Rows from block 5 of the audio encoder of a small audio captioner, named by matrix and row number. Rows with one number belong to one neuron. Each number is 50 + 15 x the weight over its row's rms, rounded and kept within 0 to 99. All counts start at 0.
After each neuron's rows are labels from the 100 clips, of 14976, where the neuron reaches its highest value: "responds to" is what is common among them; "band" is the frequency band that holds the peak. Only what is clearly more common there than usual is listed. The data: synthesized solo parts of chorales (CocoChorales).
# fc1: MLP up (encoder.blocks.5.mlp.fc1.weight, 384x96), inputs 0-95
# fc2: MLP down (encoder.blocks.5.mlp.fc2.weight, 96x384, transposed), outputs 0-95

fc1.71:50 38 44 65 52 36 35 30 47 51 41 34 53 48 45 79 47 29 44 62 64 55 65 70 47 47 69 73 80 46 17 56 62 34 42 35 30 57 66 57 54 35 53 15 53 27 33 43 32 23 47 68 76 41 75 50 24 62 54 53 25 44 52 63 56 57 33 44 45 54 45 37 62 28 65 29 55 50 47 49 49 42 53 49 60 34 44 87 41 61 32 39 34 32 11 56
fc2.71:58 28 59 33 44 50 57 48 50 63 53 60 38 59 31 76 08 43 65 74 56 30 59 50 46 56 68 68 62 48 29 41 46 39 43 61 16 45 59 68 51 36 69 50 47 42 61 45 54 49 32 36 55 08 58 51 39 67 67 57 63 63 41 40 53 59 46 65 52 53 54 64 39 43 50 24 45 13 42 46 67 53 60 76 71 31 53 88 37 44 26 70 36 62 42 69
responds to: note F3; bassoon; note G3
band: 1000 to 2000 Hz

fc1.374:55 34 48 83 66 31 46 56 45 56 53 29 60 29 21 56 68 45 33 62 55 36 69 26 51 41 54 45 77 60 45 28 75 66 72 74 57 26 82 49 33 26 37 62 58 65 53 44 24 34 25 63 56 45 38 41 46 56 52 51 18 57 53 36 27 68 37 44 51 45 46 40 41 51 41 53 42 41 42 70 58 55 45 52 65 18 55 57 62 67 67 70 48 26 48 74
fc2.374:53 62 34 38 42 61 69 37 44 49 52 44 34 45 73 25 44 58 62 43 57 22 39 46 55 64 49 33 26 50 56 53 61 38 28 50 64 69 67 27 64 53 22 59 70 56 54 64 46 80 73 35 42 77 37 46 64 46 51 45 30 48 70 45 44 67 65 57 11 47 53 69 57 51 42 70 42 63 48 45 53 39 41 34 62 47 51 19 32 57 86 39 54 79 55 16
responds to: bassoon; note F3; note E3
band: 0 to 250 Hz

fc1.30:45 49 65 49 49 37 54 39 35 54 56 35 57 72 71 84 43 48 44 55 56 75 56 48 41 36 49 81 53 60 53 62 30 36 32 56 40 57 41 45 38 30 52 39 37 28 70 46 41 09 55 94 82 34 68 55 25 52 51 16 32 45 32 71 66 62 63 37 66 38 60 42 35 46 57 54 40 67 35 43 50 31 52 50 70 44 40 57 56 68 37 33 42 61 23 55
fc2.30:34 31 61 28 59 32 24 66 52 60 61 37 42 93 25 33 43 37 45 45 70 42 44 66 50 56 51 69 39 53 61 62 42 46 67 50 40 78 53 60 55 74 59 29 45 22 66 35 61 31 30 84 22 31 36 41 65 53 54 63 54 62 48 25 46 46 65 48 79 75 63 64 26 56 29 54 30 42 72 38 47 50 47 50 62 58 71 33 67 46 50 40 45 49 47 46
responds to: note G4; note A4; note F4; instrument: trombone
band: 1000 to 2000 Hz

fc1.277:20 34 33 64 56 36 33 29 40 67 40 26 38 45 33 72 51 28 45 56 71 51 62 73 35 47 53 45 66 62 22 34 64 31 41 59 52 44 86 41 41 55 44 25 49 52 26 79 20 34 37 52 74 56 46 47 47 64 57 49 32 53 64 35 27 71 53 43 66 66 56 36 31 60 70 70 49 30 31 49 69 53 66 62 78 37 52 49 47 43 51 55 35 67 52 67
fc2.277:55 46 47 38 41 44 68 27 54 51 35 51 37 43 48 46 16 65 53 56 64 39 52 62 48 57 77 41 47 51 38 34 43 32 15 50 60 33 79 39 55 37 38 53 60 64 41 63 35 52 77 61 46 53 34 54 52 54 70 41 35 57 48 53 62 75 63 47 24 35 70 88 47 49 57 47 54 70 40 43 92 19 51 46 67 32 54 53 32 81 80 50 24 68 50 42
responds to: note E3; cello; note F#3
band: 250 to 500 Hz

fc1.178:22 53 44 99 67 26 35 52 42 51 43 43 73 57 51 60 87 62 39 49 41 56 50 46 63 41 32 72 70 46 66 25 39 60 75 64 65 51 58 40 40 45 39 44 38 44 36 61 37 22 49 74 80 57 46 42 40 45 33 24 36 38 32 48 38 40 32 24 62 74 60 30 55 60 57 47 29 58 44 66 32 61 70 46 48 53 52 56 62 51 39 54 43 37 56 73
fc2.178:48 41 65 51 32 73 35 72 67 75 49 60 54 34 55 48 53 30 52 20 18 72 60 55 30 37 48 52 40 55 51 67 40 60 59 36 46 52 33 37 38 76 61 28 42 23 56 41 66 70 38 43 42 36 62 68 43 51 33 68 76 46 69 48 47 46 62 43 77 65 45 46 35 51 69 53 41 31 31 67 17 61 60 83 36 62 55 65 51 27 17 59 61 55 44 56
responds to: bassoon; note E3; note D#3
band: 2000 to 4000 Hz

fc1.340:32 42 61 47 38 34 20 38 76 63 52 41 44 52 67 54 32 70 88 79 75 44 34 53 63 35 72 59 78 29 45 48 38 54 42 39 34 64 55 41 66 34 43 52 34 23 52 47 32 34 46 50 56 32 55 56 58 58 52 25 44 35 25 52 62 32 48 25 46 54 50 52 57 32 41 23 63 70 49 47 42 19 25 50 69 33 46 76 59 63 68 46 31 46 37 60
fc2.340:21 63 34 37 48 65 34 70 47 70 54 54 37 59 72 40 41 78 53 54 38 36 62 51 43 57 30 38 49 37 56 45 29 36 59 19 47 71 49 31 66 59 58 62 33 29 53 69 62 42 82 25 55 45 55 42 68 71 54 31 58 27 72 46 34 29 59 39 35 86 41 54 79 43 58 50 52 53 59 58 27 30 42 43 35 70 32 62 38 53 59 47 28 72 67 51
responds to: oboe; note B4; note C#5
band: 4000 to 8000 Hz

fc1.260:39 25 42 85 56 23 38 34 28 59 36 40 47 58 47 65 61 56 54 75 76 31 77 52 56 51 80 55 81 75 45 52 64 29 48 45 38 62 62 30 57 27 54 32 40 32 37 57 44 20 52 80 73 46 60 41 62 55 53 37 08 38 38 60 40 54 45 51 36 63 68 49 44 44 49 42 37 44 52 44 44 37 45 27 58 51 59 66 55 73 57 33 31 41 35 59
fc2.260:51 66 41 34 65 70 79 49 37 53 59 36 51 49 40 45 66 38 63 97 44 44 25 52 51 69 34 61 34 46 30 41 62 56 62 69 38 20 50 71 36 64 39 65 45 62 63 45 51 75 38 48 58 46 35 49 29 28 30 39 81 65 41 44 27 73 42 72 54 41 49 58 47 52 39 63 28 34 42 54 60 78 68 62 45 57 42 54 28 32 21 42 72 49 64 47
responds to: note A#3; cello; note G#3
band: 500 to 1000 Hz

fc1.90:33 44 55 66 61 35 54 52 85 59 21 71 61 31 37 50 60 34 50 60 47 65 56 71 62 71 42 71 56 30 50 35 50 56 78 41 53 36 60 59 45 62 52 38 45 36 19 61 67 33 36 61 52 58 37 37 39 53 39 46 51 56 58 30 54 40 25 19 38 59 39 35 51 63 70 09 59 40 52 60 55 60 53 56 32 55 67 61 51 34 09 60 61 27 32 77
fc2.90:24 45 37 63 64 58 36 69 39 68 43 36 60 64 36 68 73 53 60 82 61 38 62 53 42 58 30 64 73 50 33 55 58 52 75 49 33 63 54 61 60 67 55 39 64 46 52 47 73 46 41 43 62 11 60 56 39 32 42 57 46 46 46 39 25 27 50 57 46 72 21 40 51 36 71 43 30 22 45 71 18 60 66 69 50 78 46 74 53 29 28 50 57 31 51 56
responds to: trombone; note G#4; note F#4
band: 0 to 250 Hz

fc1.216:46 37 38 45 55 57 68 66 56 65 44 32 58 63 69 42 35 70 37 59 49 32 76 49 34 69 84 29 69 67 64 44 46 58 41 37 58 58 50 25 46 65 55 60 68 31 40 64 68 14 58 28 59 68 60 37 58 40 40 41 13 39 55 72 57 23 60 30 22 37 50 44 28 46 67 67 79 54 22 57 39 52 47 57 37 70 32 62 64 43 53 41 45 55 51 58
fc2.216:21 54 45 48 67 50 44 54 42 51 63 37 34 80 35 47 46 71 49 60 71 25 80 54 56 67 54 57 64 51 37 34 53 36 69 36 23 51 68 64 63 55 71 51 67 43 52 56 57 22 64 50 48 08 33 33 63 45 72 53 36 65 34 45 39 36 64 52 20 86 38 73 56 41 53 19 42 31 76 53 68 40 59 44 57 62 43 61 55 58 47 38 28 42 55 58
responds to: oboe; note B4; note C5
band: 0 to 250 Hz

fc1.186:41 27 42 71 76 02 40 59 51 65 49 50 49 42 44 64 43 42 57 63 60 43 57 45 48 58 63 60 78 33 27 38 32 32 65 44 35 61 72 44 49 51 59 40 16 22 36 39 31 14 47 66 59 43 47 35 55 76 65 30 40 40 58 54 50 51 53 53 39 59 44 45 69 46 47 28 36 52 50 55 55 49 38 48 47 30 59 93 36 69 43 53 23 54 45 78
fc2.186:62 55 46 70 43 59 55 53 48 26 28 82 63 22 38 58 57 75 35 77 39 68 43 37 52 36 39 59 30 35 43 22 33 94 64 49 71 19 54 53 29 37 36 60 37 46 51 66 44 56 38 52 46 55 63 66 62 52 59 55 65 36 64 40 57 47 50 38 42 26 44 37 77 37 74 43 51 77 40 60 81 63 47 75 43 45 52 35 52 50 42 67 66 37 58 63
responds to: note A#3; bassoon; instrument: cello
band: 2000 to 4000 Hz

fc1.295:56 47 35 77 39 30 36 49 49 25 40 39 64 33 41 45 65 64 43 69 54 55 50 48 56 40 44 61 52 58 28 59 47 63 36 26 67 57 42 51 72 41 63 30 53 44 57 43 41 54 58 52 63 36 72 61 49 42 63 62 17 16 39 49 54 31 52 36 38 74 21 55 65 17 67 17 31 51 45 54 44 56 62 58 62 62 43 87 52 83 65 38 40 16 53 38
fc2.295:40 57 61 46 41 66 54 43 73 62 64 38 49 58 69 87 38 37 66 65 62 76 46 73 45 18 58 58 53 41 32 55 56 23 30 54 28 52 49 56 56 46 28 21 39 32 65 40 56 49 74 64 46 13 48 49 20 45 39 31 63 79 61 65 58 71 56 31 50 66 44 54 46 48 59 55 52 60 46 66 35 19 53 53 75 51 36 65 40 50 32 39 56 64 22 60
responds to: note A#3; cello; note A3
band: 1000 to 2000 Hz

fc1.164:47 48 46 49 45 62 58 38 35 54 35 39 53 60 41 68 36 43 32 51 50 41 77 64 28 43 78 52 81 85 38 66 63 32 41 31 48 41 51 45 36 63 66 31 63 40 23 81 62 15 67 48 44 50 69 54 48 65 71 50 24 34 41 56 51 49 43 35 27 56 62 47 54 49 72 61 47 62 38 56 60 63 19 52 36 47 29 65 68 82 70 47 39 38 32 29
fc2.164:57 30 55 41 81 21 74 63 45 60 69 56 46 52 44 53 45 35 42 42 44 22 62 24 56 79 75 66 70 49 56 32 55 56 75 73 19 39 66 53 34 49 66 75 51 22 44 51 43 40 27 38 57 47 37 22 42 63 63 34 47 54 38 45 42 60 29 61 45 58 59 63 47 65 39 44 35 33 39 57 56 70 54 50 41 18 46 77 33 47 38 77 45 56 51 72
responds to: note F3; bassoon; note A#3
band: 1000 to 2000 Hz

fc1.347:12 45 46 81 71 21 61 61 51 55 46 51 66 47 54 57 65 72 45 56 47 53 71 53 57 58 67 41 82 43 64 23 50 61 74 51 55 54 57 39 44 55 52 62 58 46 32 65 55 08 44 35 73 63 48 33 58 35 35 21 28 40 49 60 40 24 42 33 33 52 32 20 46 61 49 45 79 60 45 65 42 45 43 49 43 62 44 51 74 31 41 57 51 39 50 85
fc2.347:30 58 48 46 72 73 41 76 49 72 50 52 53 64 49 48 61 45 51 74 45 48 76 48 54 63 32 77 44 44 36 74 45 65 84 37 35 55 45 56 40 79 62 45 58 23 54 48 80 39 37 47 52 19 60 59 39 46 41 46 56 41 63 37 28 36 57 52 46 54 17 43 56 41 75 44 32 43 45 62 08 59 45 60 28 82 41 60 63 41 30 48 67 33 37 54
responds to: oboe; note A4
band: 0 to 250 Hz

fc1.91:48 62 68 81 21 61 30 31 50 31 44 59 63 49 44 66 63 32 64 29 40 58 44 71 29 30 47 47 66 84 39 53 57 34 39 63 52 21 61 47 65 52 25 24 30 48 59 74 27 55 60 59 37 56 63 54 49 72 66 63 55 62 53 38 43 66 50 36 61 91 68 53 39 48 59 66 19 41 63 68 53 54 63 56 74 24 66 48 57 61 54 62 50 53 48 46
fc2.91:53 36 43 40 62 51 64 72 46 57 55 55 41 56 35 40 43 63 32 00 40 25 66 28 46 74 53 61 47 57 65 35 50 67 72 44 46 55 51 45 47 51 71 82 64 44 53 48 56 27 29 34 56 50 54 37 69 55 55 56 50 38 54 41 43 39 52 54 51 48 46 45 48 59 48 42 58 49 47 45 43 62 56 57 44 58 44 62 59 49 46 67 54 47 65 64
responds to: tuba; note D3
band: 1000 to 2000 Hz

fc1.149:47 53 47 61 46 43 60 46 76 39 52 73 47 54 62 62 64 23 67 65 67 67 32 64 65 60 41 86 34 38 22 45 55 48 52 29 26 44 43 79 68 68 54 50 51 32 36 30 37 57 31 47 75 35 53 52 29 51 54 45 66 59 55 47 57 55 32 45 50 64 27 28 55 46 52 05 44 27 61 40 34 60 72 51 51 54 50 78 39 37 17 53 69 45 39 64
fc2.149:36 83 38 37 48 66 49 46 49 43 52 55 47 80 63 32 51 75 62 51 49 37 28 68 77 71 45 65 30 26 55 53 36 46 49 21 49 69 48 56 79 42 47 48 36 69 54 43 69 47 80 71 43 43 50 55 51 45 55 38 58 51 49 36 51 30 62 41 32 57 47 74 60 29 57 27 48 54 83 51 55 31 54 22 40 69 51 42 33 71 66 08 35 52 49 34
responds to: tuba; note D#4
band: 0 to 250 Hz

fc1.205:37 37 63 63 36 39 39 28 57 43 44 57 45 58 67 56 40 71 96 56 77 36 47 54 82 61 88 46 60 33 47 52 48 37 42 39 31 59 73 47 71 38 37 40 45 32 50 54 42 45 40 58 48 56 48 52 67 55 60 27 35 50 26 55 50 40 59 56 35 67 55 54 52 39 33 36 64 70 69 51 58 28 16 35 74 25 74 40 54 38 53 20 27 64 39 55
fc2.205:19 49 34 59 64 69 29 64 62 57 41 41 45 75 55 46 58 58 39 73 45 59 77 61 41 27 20 72 49 62 61 55 45 45 63 44 70 66 46 44 49 88 54 30 44 22 45 54 53 16 59 67 50 30 54 35 54 57 31 52 34 48 57 41 43 33 59 28 35 62 32 23 53 59 75 69 37 53 34 48 33 36 66 68 51 85 38 45 75 40 44 61 39 53 57 55
responds to: oboe; note B4; note F5
band: 4000 to 8000 Hz

fc1.318:40 43 64 95 57 27 32 35 37 47 24 69 67 35 51 70 65 50 64 61 49 69 64 64 56 54 72 45 49 41 20 50 40 43 62 50 49 36 64 55 39 58 39 17 40 28 42 60 53 50 25 78 58 73 64 72 42 56 72 42 38 42 39 49 39 36 57 57 44 59 38 33 60 27 75 42 44 45 58 68 43 58 23 43 31 38 73 59 50 52 25 29 45 47 27 59
fc2.318:34 48 36 46 65 62 72 59 29 59 71 36 32 61 47 38 64 57 42 98 70 51 48 53 36 61 35 50 49 57 59 16 50 24 71 46 44 42 55 47 37 42 60 69 35 70 58 50 32 28 57 58 69 62 15 29 57 53 46 33 60 44 63 65 40 71 59 64 45 55 57 48 43 76 27 49 44 30 56 27 58 38 68 53 56 59 34 56 38 40 27 57 30 66 78 73
responds to: trombone; note F#4; note G#4
band: 0 to 250 Hz

fc1.51:24 35 61 64 50 37 34 11 69 55 46 53 47 38 49 51 74 36 64 62 55 70 55 85 55 60 64 49 76 78 16 49 53 24 60 47 55 38 57 58 48 65 58 31 55 45 19 57 37 30 23 54 62 67 28 44 45 52 52 42 54 41 32 55 38 48 28 66 61 60 29 35 18 58 40 56 62 53 46 24 47 40 53 39 47 47 62 82 44 35 58 60 48 40 39 74
fc2.51:73 48 45 41 64 51 53 64 31 49 47 38 60 55 22 33 58 63 27 99 43 18 42 23 35 59 45 64 51 72 59 31 34 70 81 64 62 35 47 56 27 61 49 61 41 45 57 75 44 45 32 55 52 56 42 51 58 40 43 45 49 37 38 49 54 40 47 43 45 53 78 48 51 57 48 62 26 64 40 48 85 87 47 80 41 47 45 40 54 56 43 63 41 42 82 53
responds to: note F#3; note B3; note B2
band: 500 to 1000 Hz

fc1.86:50 40 41 73 54 37 40 38 50 39 47 40 43 53 19 72 45 46 34 63 85 57 63 66 50 47 50 76 37 81 28 21 61 49 45 51 49 27 86 62 46 46 53 23 59 52 46 55 19 21 23 73 60 31 56 30 66 57 58 71 35 57 48 37 36 64 33 50 54 41 41 48 38 45 59 48 37 43 38 19 55 53 75 62 84 51 48 66 51 69 48 55 46 46 49 53
fc2.86:66 48 50 63 41 74 72 55 36 54 56 28 63 31 49 39 56 63 54 58 36 46 39 44 38 21 47 22 69 56 48 30 60 49 28 91 65 41 44 42 38 25 32 53 39 96 73 37 31 65 74 53 50 46 38 57 38 27 45 48 39 78 37 69 53 66 60 53 30 37 62 65 39 58 39 60 52 33 34 65 69 31 65 70 75 45 47 41 51 51 67 45 39 54 56 58
responds to: note E3; cello; note F#3
band: 0 to 250 Hz; 250 to 500 Hz

fc1.297:47 45 67 70 40 42 54 25 27 44 38 33 69 59 47 87 51 42 53 69 66 53 51 47 51 26 54 43 63 75 42 46 49 31 40 55 45 29 55 49 58 14 18 36 41 52 65 52 46 17 57 95 51 42 54 44 33 50 50 41 27 56 38 63 54 64 48 43 43 47 57 56 32 36 34 44 21 41 49 43 39 39 41 35 69 41 58 54 69 79 65 27 56 47 13 52
fc2.297:43 40 47 37 74 35 28 85 50 54 54 43 55 78 48 29 60 53 47 69 44 43 28 39 59 65 39 65 46 31 66 63 49 57 72 58 56 89 57 53 64 83 44 41 32 23 79 26 78 40 41 71 31 23 54 28 61 32 22 50 43 46 43 38 40 31 49 51 67 65 51 48 62 43 32 61 31 58 51 69 30 65 60 44 43 67 56 39 48 40 46 39 45 54 64 34
responds to: note G4; note F4; viola
band: 1000 to 2000 Hz

fc1.10:34 36 45 78 72 12 26 46 43 61 45 54 43 58 54 58 70 38 52 71 49 48 73 60 58 84 52 32 62 36 49 46 47 34 78 30 31 53 56 41 46 50 66 40 38 23 25 55 41 19 37 62 65 53 44 24 58 69 52 32 46 38 51 45 27 59 44 51 58 73 43 38 59 69 36 33 43 31 73 78 24 56 31 32 46 59 62 46 52 54 28 39 34 52 48 67
fc2.10:38 71 42 56 53 67 61 37 45 36 37 73 54 40 42 47 50 53 42 73 24 45 72 57 68 63 57 67 43 44 34 55 39 77 69 42 47 23 50 64 34 35 57 62 54 64 21 73 47 47 42 48 57 80 63 68 46 72 85 44 52 38 67 23 41 39 38 44 46 33 26 60 64 21 89 44 44 45 57 49 64 63 29 49 25 49 46 54 49 73 68 45 59 22 46 51
responds to: bassoon; note G#3
band: 2000 to 4000 Hz

fc1.18:67 32 47 58 37 57 45 62 42 34 48 39 66 45 26 54 52 69 37 82 83 42 75 21 36 31 59 54 65 67 54 29 69 61 54 45 50 58 48 46 70 40 61 57 59 30 69 37 58 35 31 43 39 34 77 46 64 33 56 77 15 32 50 49 56 29 40 50 30 59 23 41 64 22 44 33 57 34 39 50 35 56 53 62 66 59 40 78 72 58 50 57 47 28 55 44
fc2.18:54 76 63 70 38 76 69 25 46 26 46 65 60 50 81 80 40 58 67 49 46 55 60 53 65 29 46 50 39 45 18 66 53 43 26 46 35 17 38 48 48 36 36 57 60 44 65 51 44 51 64 38 63 44 77 62 29 52 79 34 50 52 59 73 46 68 55 49 32 43 21 46 62 36 74 51 46 66 47 68 36 29 53 47 70 52 34 48 50 54 34 33 71 52 19 47
responds to: note A#3; note D3; note A3; instrument: bassoon
band: 1000 to 2000 Hz; 250 to 500 Hz

fc1.119:41 58 52 37 49 29 18 25 64 51 49 53 35 52 75 60 42 70 84 68 88 40 30 61 82 59 59 27 45 16 41 57 44 36 36 33 39 51 57 25 60 47 44 53 40 36 52 70 39 47 62 40 64 52 57 38 59 46 54 26 48 47 45 62 45 62 56 44 60 40 48 48 45 55 49 40 67 58 58 55 48 09 54 19 67 35 59 32 39 44 54 21 48 70 19 47
fc2.119:40 42 37 64 38 66 40 66 57 57 50 44 49 59 53 47 41 82 41 75 52 34 73 37 32 30 63 43 74 50 76 35 41 56 64 40 61 68 42 31 56 48 55 59 47 29 59 56 46 21 44 26 63 49 65 42 74 61 49 42 39 28 46 53 50 13 60 23 27 66 39 25 63 57 45 53 72 58 39 48 18 35 37 59 56 70 36 55 78 36 50 70 35 59 70 77
responds to: oboe; instrument: violin; note C5
band: 4000 to 8000 Hz

fc1.298:58 25 46 51 76 28 37 64 49 53 63 34 52 77 40 42 51 41 42 67 67 36 47 47 68 62 53 80 75 23 45 49 56 56 76 43 56 49 59 43 40 51 63 68 18 50 38 40 52 08 41 71 47 47 40 30 59 73 47 39 45 39 41 49 56 53 39 42 40 32 56 34 65 56 27 17 59 72 75 40 59 61 29 28 38 39 44 39 66 78 60 55 28 36 40 60
fc2.298:52 45 61 44 75 09 38 67 70 52 51 66 62 52 66 43 49 75 36 60 41 28 42 23 68 55 45 52 53 25 77 44 25 71 76 52 52 64 61 34 42 55 38 70 50 01 52 66 55 42 50 50 43 50 49 39 65 48 49 26 28 41 36 52 54 34 49 22 40 57 60 58 69 52 47 47 35 92 46 74 55 48 36 41 43 28 46 46 49 64 59 66 49 59 48 63
responds to: note A#3; note C4; bassoon
band: 2000 to 4000 Hz

fc1.190:59 49 47 49 57 28 61 16 59 35 45 49 46 31 42 79 56 29 58 57 69 63 43 54 58 57 58 65 60 56 05 53 75 44 43 60 43 27 66 77 53 64 52 28 66 39 28 50 32 64 39 48 67 35 57 70 28 50 56 47 23 51 38 67 47 66 24 76 37 41 39 62 68 21 56 44 58 52 38 46 74 62 49 67 59 23 45 80 30 57 43 46 47 36 43 47
fc2.190:83 34 59 52 26 52 58 54 58 43 55 49 56 65 50 64 23 48 49 53 59 50 51 33 43 32 75 69 55 68 58 63 70 45 20 51 49 58 41 60 85 29 43 52 73 40 84 23 79 55 51 43 37 14 68 45 48 34 34 75 41 56 32 60 69 54 40 47 57 43 43 59 52 23 39 36 40 56 35 54 25 53 59 45 66 53 42 81 45 74 47 57 55 39 38 29
responds to: note F#3; bassoon
band: 500 to 1000 Hz

fc1.156:40 51 89 63 52 42 42 50 59 45 36 44 78 40 55 47 64 63 62 73 54 48 63 67 59 38 54 41 79 39 43 60 28 62 62 46 57 58 48 41 44 51 40 24 40 41 43 36 58 25 46 66 53 62 44 52 25 31 51 38 35 42 34 73 58 26 63 45 26 42 26 52 41 31 46 35 52 46 67 52 13 32 34 39 43 53 58 60 83 70 59 36 50 23 24 86
fc2.156:35 59 26 64 54 98 63 51 18 56 58 51 38 62 38 50 52 69 35 87 42 49 56 51 56 56 28 62 41 41 60 40 59 56 67 42 54 37 47 54 35 20 69 74 42 91 51 50 49 41 51 57 66 47 50 40 57 75 54 52 59 40 62 27 22 58 43 69 58 23 39 27 53 59 51 31 54 27 64 30 47 40 62 44 43 84 31 43 51 52 64 46 38 43 62 42
responds to: note E3; tuba; note B3
band: 500 to 1000 Hz

fc1.88:36 41 47 83 54 38 72 45 49 58 16 55 61 33 57 53 50 49 49 57 47 76 83 77 38 50 94 45 53 51 39 54 43 44 38 54 60 45 61 50 33 51 31 25 58 50 24 32 60 52 57 86 57 76 49 71 31 49 61 53 16 50 58 53 50 53 66 50 40 34 32 58 50 18 74 49 51 31 45 71 49 54 32 47 39 51 69 56 37 54 47 35 48 34 18 49
fc2.88:53 24 64 44 54 53 59 74 46 56 64 43 35 53 33 57 41 50 35 83 74 43 71 27 30 59 72 46 29 62 46 23 49 59 67 60 39 21 61 40 22 48 58 74 68 23 66 45 35 27 14 47 47 50 41 43 71 44 65 48 53 51 59 46 40 75 69 50 50 34 44 41 31 73 37 53 58 56 35 41 60 45 43 76 72 41 41 47 62 34 43 69 75 51 48 73
responds to: trombone; note F#4; instrument: horn
band: 0 to 250 Hz

fc1.351:27 45 35 87 42 21 26 31 36 40 25 42 54 57 52 66 65 42 66 71 61 38 69 51 45 58 62 46 50 66 48 35 45 23 40 45 46 36 62 40 60 31 54 44 52 19 27 47 20 10 41 66 77 73 51 51 38 61 63 39 18 24 49 56 36 42 53 28 48 65 42 48 47 46 49 47 50 54 43 41 31 41 47 34 65 40 52 70 38 69 70 39 53 51 31 60
fc2.351:48 50 36 36 73 60 90 36 41 57 47 53 43 70 44 60 34 46 47 99 39 41 54 51 48 73 54 75 43 66 35 46 43 49 64 53 41 25 55 75 37 55 53 59 52 46 41 69 55 31 43 56 64 35 49 43 34 52 46 21 66 58 50 45 32 63 40 72 41 30 61 40 50 53 57 55 46 51 44 49 86 67 51 60 32 54 33 55 35 40 21 53 46 49 62 51
responds to: note A#3; note G#3; tuba
band: 500 to 1000 Hz

fc1.382:37 44 40 79 25 69 19 47 29 33 46 38 53 64 34 38 65 56 41 70 74 24 56 65 44 61 68 37 51 46 28 45 82 60 58 42 53 38 47 40 43 51 53 41 67 61 35 43 45 33 39 29 38 63 44 38 77 56 69 70 57 61 53 30 32 36 49 58 33 57 13 36 45 61 45 46 69 28 69 55 38 46 42 44 52 47 65 28 84 35 71 30 54 29 46 47
fc2.382:54 61 49 53 73 15 41 57 16 22 53 56 60 45 54 38 81 60 51 48 54 32 29 29 74 65 24 48 19 37 47 58 38 70 69 44 49 63 46 41 44 50 45 72 54 33 52 58 37 67 39 48 50 79 53 70 64 36 76 50 34 23 58 43 49 52 63 60 33 51 38 54 75 36 54 56 27 66 69 47 59 68 43 43 58 49 52 24 63 69 67 34 71 31 57 31
responds to: bassoon; note F#3; note E3
band: 1000 to 2000 Hz

fc1.332:56 49 45 75 63 21 48 39 53 16 31 69 51 48 47 48 77 34 57 56 59 54 25 64 79 64 45 63 39 44 36 66 70 40 59 31 61 39 49 68 56 55 46 32 72 42 30 35 50 62 46 73 49 57 51 55 60 50 50 56 44 54 31 32 42 56 33 57 27 60 46 50 71 55 43 04 41 75 79 51 60 68 33 30 42 45 68 17 47 52 54 37 55 30 32 29
fc2.332:39 36 62 21 59 42 15 68 21 75 51 40 50 52 28 37 57 27 49 23 50 32 50 58 22 48 34 23 59 59 32 64 60 36 78 57 42 55 66 34 38 48 54 46 38 67 45 59 63 43 52 51 24 57 35 48 58 73 75 65 48 34 80 28 40 76 66 56 55 68 56 53 38 62 50 60 31 25 71 49 54 43 34 59 45 46 60 42 62 64 78 68 49 51 55 39
responds to: note F#3; bassoon
band: 1000 to 2000 Hz